{
  "dataset": "photos with spoken descriptions (Open Images, Localized Narratives)",
  "loss": "sigmoid",
  "encoder_channel_attention": "eca",
  "encoder_kernel_size": 5,
  "encoder_stem": "deep",
  "encoder_widths": [40, 80, 160],
  "text_encoder_causal": false,
  "text_encoder_width": 384,
  "text_encoder_norm": "rmsnorm",
  "text_encoder_drop_path": 0.05,
  "text_encoder_positions": "learned",
  "eps": 1e-08,
  "ema_decay": 0.99,
  "weight_decay": 0.2,
  "adamw_weight_decay_other_params": 0.01
}
Rows from block 3 of the text encoder, named by matrix and row number. Rows with one number belong to one attention dimension. Each number is 500 + 25 x the weight over the matrix's rms, rounded and kept within 0 to 999. All counts start at 0. Numbers have three digits each.
# q: attention query (text_encoder.blocks.3.attn.q.weight, 384x384), inputs 0-95
# k: attention key (text_encoder.blocks.3.attn.k.weight, 384x384), inputs 0-95
q.96:498540472495465488466538504476503513497501517462440549434467482502540523454495517499516503502517482422489477483509507528443555543500481539474494487522489512516538470528499466492487460525487488417504480507548525513497495486548458487496529438523557476519503507526511531540497471547469461479
k.96:518517466557516523474484476515547494505479503485544512548521481492489492525506527532483446517533482516482505528489496496476496487533491508500486542480477481526502451468505527486487496485483480498484472506468447509549476519483510515516556531523513532517473476504492478453520506492498557481
q.97:523486474533521534520471458519512524465493508507479487448512518484516460506508480526488478515508467523450520478494493533479568511526506534524523542505444448508477449469501512516474570520555486550508462515525511470531500504486479546487475498523503470481526499490480528502521535521498529522
k.97:473452493505533483513525468492532494467494526495458479504507501476515499480484510512502508532500480490506489475521475512513483534530506480507463500512511546530526538582514526493470499506471510516489513506456487517487482559494488437514502489549491506505525510519526506506534493499503506485
q.98:498500507471498550484483504508519493476460500490482491486553443500540495492524497528545484486498499555467518483514495484445464468510491482518519440486548523507462510461497511464523496512543503492476509472493491521531557443504503438497467507524517508563496534484512497538486533509541485501
k.98:510485458511483522518443463540491486487477513530502482502477495515505483501491478502518546492521510471535506524490496474532511497507478477516519507553535479498503511500523511485541525533531481459550508511475490477504506486520485469494520492498502528525472476491518533522492478491463521497
q.99:505509497501522545499530491499481492545492522487515477535528470535522458528486514545473502550513489507504524514502533521494503460512492484492511445506469564475526491476521520479535550497482496562463513497512456538488470535527471460495528570518455519497531508499483544514449492491549512503
k.99:516475477521486511484479467444471507467503484491549487523516492504515519522537510476477469507479471481499474512483527471497474457488505498498472507493505502491514469515526462470500522457510518526500517509534514511502510465481488477477532513503449497460456490512528493518569499506459537526
q.100:501505426471482511503485555540486494487427472492495496489549555518487508513493500451494511465508502551501492509486500532453490460501517504496504498484471524506528505502543496467499481488463475481474531511516549456492497510507522464470503534474421515535478518551517524494476485501514523511
k.100:538484482526496438486468473516471526486491556473472492494513499500487514521474474514550529475456524499484528511496470489486485454524517488450462537462458496455498527477479457484503519515513543449490526469478514529525475432497485504481469476489476472458531549494491554477504503505489511540
q.101:484491524551471521501480480535523483474498514478496498511500524521495491500459482501512491508502489506495507476503483471477507513541534488487529488557531510549502457541483538531492501462537484481494483499514517512514519546464479498522496483523504488538457495503536547488525482508466475470
k.101:475504469493540499453510449476523494492451492490476535509460523498528511465525518542521535510492513496540497514471475504520520539537525464447494520512506468511486501507522465498502485493566454497512507506510528495503458512475488537502541483548528525514553494503510483478492476476518437537
q.102:529514497520505511485493446489482488504486500483496523480440503479538484490525531503451510485479513503479498499454513538542540465477532491485517566490483497447474524494539486550476519525529514467542549510469517499498517487522491511491519507498470516467487520518483475493502485513524519490
k.102:523511493472490491483468461472551552486505508531498526479459505487437484512498458518502494496541463466455539518499481511487527498484492492496503458509480484517517486466506522509504517524466510497527489483486481454498509537479438469495508492508557490482458483502490533519460546517490474486
q.103:487501485523511511493493506551525485479507520488505515482519542490453495488476544516525451455509483483491510538523490529481474540541447496512474531484503481485472483495479475443477499508496511529525499527467507535514522462448517517491449497522459521493544523508520506458522512457485524535
k.103:475535513491485524513531525492519469467467509486563504505475483514532501507498496502582511499466511507493476537545525492518470532520516531448466499471472441485522529509508529528479512522468529500510493524531491477479535506503475460482513501490452486511472498544502515490505528521507526451
q.104:487492472514481485504489457439459489480542482457529539478503461498481465510493486534441491470465502480440496572502494502469509538477513527480503514487514508535499529487538477507504511515516487440502514443554519533535546508443491477496512468488481531496439524452513495520513503504507531563
k.104:517469522504467544574541478505486485501475498499487490482507450543521465485507512483474443522530520468496476542503528515554518503529485473492495490530557479540513502504504506526552505525481455498548508502490500483492524499479472498549487503502502589478534460510507529528480511484518526482
q.105:492505495503520474484495459532527477510562529507517511483524502492522457485482520478525525507454506502505545509507489515426451515491497509514503519518471510502468499486521497529533483493523507506469531488525493522498480534525510497439499508512516505527513525507486509464497509513491420533
k.105:510530517516472504506494474491500455476467475500452456539486502529507532517505512492525467511525488488523491524540456529495470501478500479456496463496482494515483504503506461496451495505498498490497515494443495551494472512475491532498495476519500444506495474488454512478526520479518480460
q.106:535495516505502469503523475504520513490487562528469506479494471467464499515517484510488499480536476488518514517478471514521522479512508495474489516539484526512528503529473508461529532484491468523488536482517489485499506513467484495536503557466513522471479499546514436498526547523530509512
k.106:498510449506519471529477440518495511458497508549483515471464493507512484525408537508519525465506484475478487537521499535545547513509566497546476494528497532490514519485572492518536478510495510513482527477514512499468478483506478538517486515511523497502483527479515492495504461443503520483
q.107:510478507484528497494524538493501495483489471484486490538528503490548517476505547489489541549520476517537494532494501471492476478522509487481511503513519459503512486490455488473515472501524494440478505523519485475492533525547498529497483483471486536498480528491507562503496539528495499587
k.107:482526489486546518486522521564478498469528527484486502494477528483471500503502511485575512519488504515528538499468531526530551508486505500514498470486476500516505491463556526443510491511479460501504485447497489504487528463434491482529512425480482471547480521457506514480493517533511498463
q.108:467497523524497512525501543500502494495512509486469475500465499496473512492504502477470477500523510499477514484486538472505520563529510508528511514473522529536508480533500523504500489511538507489454488489514519507470504508543511518533484499510560497497493537511513483522491507511543467463
k.108:472528506515492514479512532507482493507528492528486494476489472506470524493492512495470517488516474506514525492457542514529499546552501508508484503502520464480465514524491509478467496497542565533513509529454519501482511486539508525543515515450518511503490502488519487469466499499478502495
q.109:487529617489496482536518497489479503491472510491485491487444478534462516469493510483495458458454511487483455533477498462538559459518535494522504506492549446503442505503512486496491476509510492523516463504493460534531449543528507522526466464537540487464528482501517500463500508465524499557
k.109:481517533465466443507516457468506532520421502526544527463490500529436464453487516458489532503509504521492544508472521498519518499513523489532504495511465506538480503520473534503512548536494505512487451474464516489531443510484466521458443526475514471489506532520462504497464487478494471476
q.110:508496488504510510498480488534539505479492487444503532490492482472501502517476525495454524496505500474499488478491502554530450500528512455513476538483467535493502499498521490472509514469492496521502544486528536531504540468469498501499513499513505480521499472478503491522535531482515517493
k.110:512450462486495486514490499480515486486470509486494524542502487514512501489476486531514481511502525519478497496519469508491508493513446478521502506557548495494501532471492530471506516506512525461501499455522497495516520528517525484518503471515487501485511493512502513515498527542527509460
q.111:494498515519515496513496488491532530478464484479499509516474487477496486510509486463464504518515499470540464494465483501445509472440522524528501514481470494518495511512487504474549499461494483479526489527492517505541512473505520479465506487487528498480474490526477493496518489559543508469
k.111:503525519473464498491494461493533495482479511504512506559492483462462493532480504525506478497527474485494523491468518505521483480506527507529510552463483487478498498454545510496506544501471497484512497489509512523502491475478463476515451527521482471521461479473503524512503467515462492504
q.112:534532481502501521518538497532533493523515498483437534452474524482454460481501487445503504492490530496501503508499500522472470508487470536471464504449484514480495497502552494556525483531503498513473527526445487512522500508529501504478501452489486541491506492545523538520512506490487462497
k.112:476499480483515494512471533498516504474499507484528543474485494503478476499508487518481516503446529469504539473523483514480555538493482492449483509483451477486465493537482475477476477503509504546486471524459487484482486496515485499519566491491513509520472468507496508514484506460494530482
q.113:501523488509475519512519481528469511522484525456460559473513485529443527498507564479533517448543482467500474480472515538480491531532521535527501512492469487501504464530523493502504478515534473466470536514493527509497500485495505530538535518536518504503510513485537496509455503502496519522
k.113:475458507479500530488566501498463531521489473491498522548513513488465485475471421494504516538521486485522499475490475458514522535501501529488497615478506448535497495455467527432472486521513516514489484538469537555463513486511499507533517518456445486503472517487496485486531524549523482482
q.114:516485481506500512520481466474511456522493513464519472482483500480495535496476469506524482486498528456510448500526493477503491515521490506490486495539473554477484498488455497534506484515522484480503503551497501501482479527524483497499547513491489472493458449505484512513493513479494502524
k.114:490510521467502512513498567503496525545487513537464540541514481530488455514530486523477507482483474494489490495500499487500522494520483511471529510536466473504482508503544476495464465475495456525509519573542484494468535526475523527478501499521497507519512449488532448518514493460456500496
q.115:511480502544447516481507477487522471496494495467450499516517478532481509513517504510449515489507494540513508482510484483514498501507485514520504526565544481527432460484503518456474511517483502494455503569519491528514477479497557441486512474536490479490512467487461494499494514499465506462
k.115:486472514493455477510518421497465497500499493526464522510538520473481495480475530458512495494516486482528542478494517493502479513488508501460490488489512513476516488453518459536511513508499454516508517524486518521468537505489524542515520466515499494500539500448468445503501518497517511494
q.116:524508474512514480492493465463464505522527524515504545532478478495505488491507505492478508489502521479501463517461488498509438568502505489485477512491473542498519529508534489488517494525513517543542512499514483497482487514509495529529500549532503504503507482510486507454484491523473514497
k.116:464503560504502517467464514507471524498461493481460470472460532457496506544492458510481487504513514500477478535491470516409515497520472493510499519521475528502475482482509473468540465538509553463477487514471504496534472482505523523493482518507491524510494542484509504496487516495513501527
q.117:455487500470502507474552479529523442525489478493566519530464413471477512481546476440502492451552562520508469516489490489499485491497489502441464513503487510429512501463479515486464484484530521492510460492487471490467511527524490517514490531445523509517500519515497557491488470523455448470
k.117:530484513529491501489525517460449531518512516515480511455520470495432526564482492516494531483507479514533498478519539518525528498471540484533557510473536506528502527529534491491470470501516458519507481508519523524558457480515449517442507497500467475509507509487514465446562503528469557517
q.118:521455528519505500478455505497489492509461499442514449457497493480491485545521477502520472496506517499572467461453498522471498495504491486481513542542486455529534544467447463505453523527493518535490510513518494513536451521492555518515469500451548511500495471423466494526456493507508465506
k.118:489495538465498526507498484483513481502494477463505508514475544468460515516529508496491484493522505541479503525491503508537509554479506523509499483461492463499537524538500528481538478517508525502531497420449475486469524545464506491493485498494497523524485522527520503503487472488500506497
q.119:499474508502504513512504506498497506496502527521488535517473498504538490496495509453530444481453511473485483526462518460509460478516453509511550463526436504481508475506510509466499475487490501518535475457447503526526485473523476555475529515470481500459517528490532531516526548502524439518
k.119:557490493498509514539468488447482468524450513494506451467468505477488508520501496521505497454546458519475517468490454498496514500465457494503462512512486467447494520449494500470506493504519500458468471487510461475537475552483511463451485564528506445541500491491525468495481480511510508461
q.120:518473506484485534476527526490538473483490477482502507522536510530465512492438461483504462523522474514566514509521503510479491530485464489467479493507477492507529523519479440515468512478475510559474510421488495452474504483474526513496471472511510493518532512427538502470468512515519502430
k.120:481519499541515493480462471529540505509492530493491515467481499464473515511484523503506541529483528474480468523492465494499492530456525507462503498509483504480523479521476483465493466507514492538478474456519488462522524485453508510507499533439498507509504509504551506524505510503528474546
q.121:486450522479515525496518463516500489510507488474459523486534485530487487509487495475476506542504526552505488500535473512515503459486486487506476522514514507495494533483489501506481539545512492513458476510466476485469477496528466509489502519502486518536518479500513481541498497537450553532
k.121:498459511515478511522508460502490539489515541478517529461497487520515450486507509479473541551523514532531498490482535492447501528537490447472510502488508545460505482527506501506476510490495519499518491550510503509505477484499483522493477482522494483460480497490462527530508521510517515494
q.122:490519472507495498480513525505498475478509488502527473501495496509551482481560530501536500489502510489513501528492484519506472531492521529526519509542525535494499524499470480502503448530475499479504527492494509495533470509475477529496528484496533521507511523482520454504504467468502523529
k.122:532501471504499535460511514501502445526504499502460517481479492500511497523530480490502540520480548479506466480539502465490467506463497524475499507528472499529500498510479515528505510497469457480499472520507475467527561533492467499538472467517503522479520484499506522535532514467497543512
q.123:517541499463527511464577490495535524517512501504495571538492443517496554504503533488516483523494527454540534520468525467491493523459487468451470473538521537524512492480504518481550457503575506512480471489486462501491481463466484508498496496513504503506520517490475481546582514465519475465
k.123:480520409461485479520493548493447508450511529533461553513479512536513504537475512520469506487532511443554472481526516481497532528517524515469521543486514504526539485497491477519510545491484482503515523500511499531470521444482495543508486500509519483501451470516486481509492566501520529505
q.124:507502503512531537488502501444505518498509516502458546502519503510464496477532508484499519475509503491488483458489485481515466507495473518492517507497557494507489498490544524497529452475460475475452512518500470529475538511505511486507462538505498502487493521521487465541546475482468463452
k.124:465477486500502479493510482498516522449515517510532545517509472506502479490495524522436501467523441528470556483465505514503538517513505526498506481501522520455475499479511495508469478512530525468519490497523487515460524492511511529488477489538532488506480503483487463486464472484503498478
q.125:504474491523515498559489531506468516489496502513517497508514515548528483486501507479501502458511523522482501481515543542501472491533503528505430486502485478519497476462528473496524428453506523521517515497557477512499531505491520520488490528493476514455474482476477498513501476530527525548
k.125:520511514499506484525497560520518522527522502496497534511556537435506484478462544494536465523523520481499488495528514472550505499503482487513551480523488504481544490502496495461503495533499472478528493514506474536492506520532457473539479465501475460502494509529472496458520543519524483489
q.126:504505508466508518501485506491495482491511465531536535523498487548539536482491526461504497500485510468531472481472516494467473521543522513474497433502530453455478443495547529543511488537519494473519421514456524465520585516465512483541526494478510506483566512495561533499493518461489530404
k.126:501536438511532501470549535485452508456497515486498507476447535424558500481520495500468479557471519508509519537466489461528470543509507526452502515468492489539481515492487531467469505499524505480474476530501468517496522439488450486501451463545450525506507510522539504453500512472521460499
q.127:506525486513523445539498495488467483517523499449523489505533496471496464506484526467509480481496485492512457515485541442461523477507527524508479502459479489501478513488483520501472514523516487520483511512519496546512494514496506519529522505508476497467479465482534494472516472514484561530
k.127:512542519476475531497486533526423529488497529521494472472496481520483487493512515504474518478496501474523545551464488485482520546518516464441497521507475441519511476464515498514495506534527514563535488500527546499495507491477504521478466482468479519509513492499496469504457471498521468508