From a checkpoint of a small contrastive image-text model.
Model: 11.6M parameters, 48-pixel images, encoder arch efficientnet, encoder activation silu, encoder depths [3, 3, 3], text encoder width 384, text encoder layers 6, text encoder norm rmsnorm, text encoder activation gelu.
Training: soap at rate 0.0011, 10000 steps, batches of 128.
Data: trained on photos with spoken descriptions (Open Images, Localized Narratives), 101725 training examples, 12.6 epochs.
Rows from block 2 of the text encoder, named by matrix and row number. Rows with one number belong to one attention dimension. Each number is 500 + 40 x the weight over its row's rms, rounded and kept within 0 to 999. All counts start at 0. Numbers have three digits each.
# q: attention query (text_encoder.blocks.2.attn.q.weight, 384x384), inputs 231-307
# k: attention key (text_encoder.blocks.2.attn.k.weight, 384x384), inputs 231-307
q.197:544472529541539504548544412492467485490526570495469456485589543510482488480509533533466483525428504483584458505541534466533474454486500536463525454497521544492474497454475562490452531465513458475462497474517493502426425503454489539
k.197:536511525581465471499401481487413471523604448479516486596493589503497477523468506526488533513510459504511525480484512524456517502528498421501475453503515547525546499504503421417533602473483451490520504584523493491482558523533514564
q.198:468460534502543530561500508477497499457455492496467535539556568476463542468490521494516492555532452446542515508484420564539445483466463456561491520508576444529508503498532525475487571475427502520551491550487513493471525533475413529
k.198:460552498456530483448519545518490442514508522519487442510482575458545537560503473537422562495517518471471509492543528521503474458542463479529468562504476475501497536483504453556545429447478471542477594484565469520488464527529494528
q.199:449415488489549561532399436528468506556469511463509452578504512471524518552465411434547544475544548522541499513483450509530525468486475472548403483512443516470427488466519437534550525445498461442494564487500508517503506442406498523
k.199:490553494412484502510519554504524575502558497484523451507483512450519533484467470530526471470454474457496481501511506463539471586531525542454554484538504494510534488428448556490469580503524548464406475504461550509542377496465454510
q.200:521488466454453523543545491500511453543510461536578431466550543494480480551559535514444482534484529453524588485508596485478503471551466529451462490445554474518425503571509468447443556513484462518507477529437514505501449524518494477
k.200:488459508511515443525487536463512575571454540478544487535420452462481482459522473538510474482461597481597465556469521564506514508567454552479493481449525491516520468544404492525519550423537471525501439536519471415518548510479517525
q.201:568509536528540571458508558486543559483478402515475485574484463416578539508522471499458502488543557569509539498559503506533517566556486575490562537494414495492461510540511468514561568425474534462537516603524543459460558469494518458
k.201:447649475535526496566489490456494470535443511523414507493439527473455500429464466523431495511542567491485459534521536555429566515479492504515476462487468543545554540487516513451562510524453446498549473485528497518474516515500500492
q.202:474533547610536437550439501555458465451481447483545522523417544484493500475526527511533554516399553517509457533520570508473511509439423545517464509507484493501428447488443471519543494501468450579546508515526477511546489433497437467
k.202:488506492469569527473515420484557413503451550506455477490442507549515534555481513523530498516542499447494539493414474481496466577537531537558452426526436483517504482486519536483584593496510496454417478512509498545437508477558576476
q.203:491512430519525484547475411501490406504478504458572598503456488518502450565461487540559460536507510537444568491504485494505482505465463467472521483513535527524547540562530503497498505503523533546500473522568491475499505430508500455
k.203:544505439555522485492510504510463432471524481469529476490515544531427472502428530496551544487470510506531507527523528593486444477418492464505482485513504529536477530448496515427500471525470525444523544506480527532515535481525495460
q.204:491392539499490473496391492437519525522447528523484500478490512486499554456540498475424512545493460512459488524459505525533494531463525544468452528459464479442634476490436435481549535486499512506536519490504490459497569463510439463
k.204:483563485422526538475520464541514448544496514579449482503416457515509536501476461548565491477512518465419437505457499485456496441553491494527475506572484529524444548449429575593487504444530510446430576466463511495491434477501504492
q.205:509555555589548521487445511466537524488559473519497481453470542520556477507446514539488450563561457507470546444448464507538479476520515502494579589514594427482455483492423411446569541476512484471443481508455449493509573484476533466
k.205:441493561529511498487539491464521465512476480527523588444577448477508600479535489518502470503536454477459499473468509551531499539445486488478459578439517451509557470432523515533532472571524457495543470525454467446432512594475502503
q.206:471537499538441488486565500460465530454516455502494570536538500440530528510548513460469487569487527506472469466427500501526516473459454485479429459494514467507541502493447507553500540399413466557447482548491466554490475472429446492
k.206:533583545509525562498508543542490446505445554466468514515454509566524506479519472442481550428451458437503522499491493464532477442530467461578509429554534513456423513563459558440495485490481484465537519474452542485486480508503516500
q.207:521496570476493495516452526561514473550503499533488508505493491504451549508485494460518539512578534437504491479498569490536477534507497510556561485473514548520456525528450494565568487470498497454516460501499507413495413549430548610
k.207:553544459462449497519479470491529603451481515493515450487535517427543454567493436483524532534498495462462559493545478475468455461464407456554540407443471523521487538520518447508499499512508493415403514531471466536523538489464555542
q.208:499488549514446514426513523552502493441562486493465515502426426532458423471513471522514493467541545464542510435467531526483502505552494454509569392563608463492515493474551477468533524547519468523471503442542524498521508469463548535
k.208:514558511482542484443447499490473480519451559424501497488503466571520477462476540498482487499523496553472482545522483490531535525516559483562562466532512490560509531492404476509460431496475491493444480483540499478456529427518544463
q.209:428511554541519475442459489527476563484443525502553437417456522520523449417527552524544475485560563497524505532413470517440493454498546443514485518480523516448512470467484531518514516486497479538541549497505497482535503491529451494
k.209:584487496511524511440506456453516461595501502560533507623465476506502510561506453532490479508475500510549486545538532445439440523562523433483548516575491474455468545521437496493518545472455533517514475560589482500496507480457515444
q.210:560510554443516478411551548535527523542539558444374525545552491471525541496469468438536562493519448481557559526421520505478507535470512535514473546557444458500472545525506529497455566521477482540578554535420448520542539454438601395
k.210:502580510496459422500472517527587552539498481491461522480474453496554461511466526467530507569471521495521519519469573390515488505554560477586461494597515437469558495511513501505540572465517459572501498575540519475536537515556458509
q.211:451473492528495460503537539499521551571447481492488513497552505509507447428548516424475486461487491497443571607494476453517566528445517494502509544473530570522565514536505532488447493468479505459464479440575546458493476491509572438
k.211:597508559477525500467437557459535468569447474468505465575502520498497435578510450479505546555463554496421498531527533557357511439514514507516541473525447522524513560533490501460486543469498445480532516484519508510597548531479487500
q.212:528521524481534441483450555501551479575398516506483532460556425532500480454507486494566468457465460474424511507575472513473470513442474474564525431488495444521537436471536527567479473532510529439526531458514499512509467502492542479
k.212:480524445556511516463495593476522506514468557479551456410518506503482500429483484442475538428540516452437466478570548479504537449438474516531544519473516544532458496464479530540436484513562509541524503515488564438516488570519583530
q.213:470518502537453499511514518472479479518425476451474466474441479521490465553547558538490495493513574373468458522582522510484517481441543495566516486499490538437438461498477522442493454489548475455538613445461590520546479487463540607
k.213:517504553499530451579530564525446519458497524471497444485540469544436454576536502476535561494511539426439503538520485558546412470517477475464487529470517455535518589532488478473451499564502507539503454519512522575444465479452606518
q.214:487445526497480548534523568499518465381455403476527454414511492539507489434512535531537497525553535563494429506476504531521523484507402465575519471576531458432516435410501569519517414483467554511549495487393485533476567487455500513
k.214:457515501492495531542453471492490492583537510503441460544443428516517485476497460501485540490482520509456526493517590543436507503552489476522514518511572483452527574554457519409538480439530453437476522490544499548475433485540488521
q.215:498485482485475514474454529487520512492460536489517559449543527546578583477451538479488470488581519539480480522482417462468571492396518471564477501493585480510499525480554534460544511464476530448465559496517495530550488507462491505
k.215:571474498461448514510473588439468500481504501542486422501525441465471487488544532442459474488481451427473406525554547535440528499494572494480480484508478508418538564481569493543504580440421501576471487478441525554450452521483501460
q.216:525431467540521500441527465561529521546484486501499443526482519418503567521529493456484505556519499539563578510522509498486492509496527502514431468496441483458451487466574481504459513428490426536508499530451465484473491458535499402
k.216:473551520528533569521491487470456442469532521457528412444421530518439546404475543487478520522498494430541493470547487530520512433500534518513473466510507538508447531494526560468506487519492549543495433464490472469506497539568512491
q.217:471503521481478517479555465540545546528512524474503495445516596452532541499511433483486525534545463457485487488499529517470418489474545501422456516522528512480488503472460480510405451532536522499491509536532504437546511522475500497
k.217:468396509485449536470480514544481515471474466514491585510455474498479538464492472528489505500488505499480479581501378516506478544481486491510516476521550487449467464504489489465507536480477536522397436516435535491506561501523462469
q.218:535522466542516521591501539501518500553529564497524521563490463516459552529424557437561456587508515506475519515473509482504477505469573469558562520448516508525562579466538523533523556512536538534502461565495553500552527448493492455
k.218:503468531538493464488511549509587536476514461561502455551508517447464470531462526552587528527536491536496470483534481543480448568549496435498471488494468483502460522506579504553486483533465415448487516493423447516525491504410504536
q.219:487462476512516518493558544500497484454517501484459460469518460460487487497532523515556480518529449510453533576501581539542478461518541420518384542527443525472392476447500524456455430525472552427506538498532466470479550501476516457
k.219:493490462500542476487521491490541531493459447535480511493505493457439533547486593548571466476494471525423542572492530572460442502556495502517520413487482520517549431439451538428540431505540545513537492513575457515480476541506444531
q.220:464560532487496467546627481501482469494529491485549509539532444414423432554482541564593502501526508485432502451507511535539460537535494504571420458500519487510578542405469454519509427579561472493538535506563548531490556470514555479
k.220:505481456490472524517516506442490539437483437560516492425555507496513471516497520438434481525524527539567499446528592505533515506521538511494566454541553499524569510509459508533492486479534471511563555478446427507508527538515526518
q.221:476464428520516464493509516493447521481497393500511534454404541510488476554541526494466544476596577523490479552456550424487514402432504476570485506587478526522504503429480505514570487471515518463484534470495440531494537546489466567
k.221:519492531585501622589470549518469538524548468483546485498510521494491459521508514487480461561474473481429504528463574521486437550503509498498516433464502534467504559446565469488560497504495454485465490448450597505494433472464520397
q.222:496430540543530542504528479464550505461550496484526535485463511550587429469461539523535439446487542510505470605457435484476476540482497561494515440528511493523507533495460473469448524505496508497562519472535533404507505552425513495
k.222:515507453540483541517514489498448460444412529485462540498513530507451476437559526476460446512480451544481431559537475536517538497497516481548422471523540434475473536557507464504497502461535438411512546452542448522503515474530512532
q.223:422477464555518490523494523525544499508508556534496496544441496490497528494522505520529426535484534510528536549492498522600483526437494442489520503464556445502533561497506478482566532447497512509508425501535509535540445528464502523
k.223:446500390538480536564513478479482496517417502462585425510490530479486435549482497575384538555522502553450526540520539511477528451505484520449510479514427505513487524456518477566454484488472460541447493498482446490558556477500511518
q.224:534525520532480454456495503489417431507427469539455524483536459551533493524524501509559558560547529475495530572552529468566469535503503510510528523521459466467495438445451459506466484462486481526467532491519563498498502509420502460
k.224:517552493498463555548499530508497412560534521542477530513491403517489473471536497457432563457479548485507456496516485454515471507485483502551492441515539423513550564569499558499587475440456531465462561470498443572496490456463432447
q.225:533538514471507512433506533545548469472475516535563484527490544543488454484456532494563470495481560431559462489540427469499477391498507533493542459543524469478489497502527574452522497546469508497496481445462468532546460472472491493
k.225:524502518509529467498534478530456516500511504561541535545491420493518504600475543523474492454514477476564491571497570450562474456551515571534528455480625493480524519506493485505496540452465514461541491497570458457520500522466592549
q.226:416473457469494481551529504592505505451538432468466555486527482552524521492495472496482542478530544551474559512489498399481530538518489476538491486532517550473564486502582476527491459493518526507481526499495557516511464513500493459
k.226:477475558426506494504476552481453525511517565428454425482415489545530520504443525524521539547487539488472448472518510570496607476451528487485495522539574507522444428435521498554489502514492487513546505567550501528513503504509505481
q.227:524455519470523535482522549489454489526439546387476469505439455530538460492492413528535521514475518481477495530452479458543526482491485468503515496571577490475578455495566466495510534412570548471504503477483498451519598529482505500
k.227:471523478476483432474509516522460525551454530461580478534552560401500533443467554502440488511499461512509500449568532470503481412517537527506564393464496513463419503485466470473515460525395487569487579498467462525497430505551471518
q.228:493538496483544445538438485450523493498535562524384502458465548525409481450549507474420597514466485491585450568469489520495455523489464529453490491484544509488569532499456483542521488481490458469564514488473496421496553501492475545
k.228:517554446530476502483477486564602512524541469533475507530536573529491442631501469535553499481481490532457561409459511522458461494475502424542456463544569545554502524523529523583542425471550479512465510482580514529463466516538502507
q.229:512500567462444528508510533571527489549524524500459528491506494553448527478475433505503452524437491540508536522482546489454553511592508548484462543501521468515483513418486531531453380540434490524436494513521537524540450559506483430
k.229:474474496469529454517410529539556474446499572409456472526479442460414497493522537526484525562464565502508514478460529493539512495481527450537503447497480511524472433539523535494427533487500458519500487508571485503460507501522493507
q.230:508511520450493520507574516501438518541462481499465515405520453482486585579511477477457512445474507550428519541574493461519549616498484472543524445465482472569525450502479506464467522519582569529467487472513506518484508561479550510
k.230:454476431559514491474522466473547437478508493536495453457548488522493492484449441576488549533517517548542444463499550436475528454439437535461432518459498527532546505500555466441542508483510483510533508539578538479540458455515534528
q.231:503521456458484476471612478522427503481528378507486505539472504448478458407516536525521527510492475468558502461478526501493526495479506533515451522516476428486520462578551528571494506584537480456545544455500463521449462507474512480
k.231:619499570501575396528422545474525489480522541552539487547492552524507422539496471572536491489508532454521513485450432512513433471511529527481574483528508541487464437487454447527536527509496460455522605509537572539461482495525551460
q.232:531498555463470537467484430452495538546428524448417530523420545474551468528482510543509501465551510476524527543534563519561561495515450556523517509440467457484479507585589499519517495508484580591481540488507508543492519490500550467
k.232:512502458535527556465548488510501536509552443458520423487523488573483553470499485413472471535487579501477455418393560467512480539521487565531505449529473460410577507488516427392511499560461531485483470508500499579523509524523476484
q.233:560514507515456446484522518500541471505469506503565503546536520477500496469505502471432512414600491517550539493552472446448518506475466566524500551493496490484510493483455519533543506458431492477465478449512483537481461452534511499
k.233:484490530476466446502467467538502553514498448535432465526425492493538510454525516470502539537471505535553451483500506545459432540505459501519600545507512537563435447526512473501533518506450524513507505543549463476482518506505456529
q.234:555484418450501578480514568430481504465498519451471541434539532533479469463455523552578473399467427527504522524459556517467473496514496543512538536515511536453574554438481534494538528558513477517413453482511526489480456503481464572
k.234:528502483556489451490450526524511470498564541512435542574509585454465508553504516509438498484491486528512561502512513573545544500512486425480513606436552572495555500506490463591472447533476501582474505506491496420465475500526514553
q.235:552457471521590517540457518444486487546476534476535473454452489472552413494555485412540509532463469505459518546446504458398478515497538525492465543561473491565486433482429479516503477507489511482512560527482476614504562501433466482
k.235:510522469568444507551474491500557506421555490498469575542535450487448494536434494477523523489506511525583501458497487506505432551483466496538481506570453465467474425486554561471467572527569520490493469490478599553480444533484478446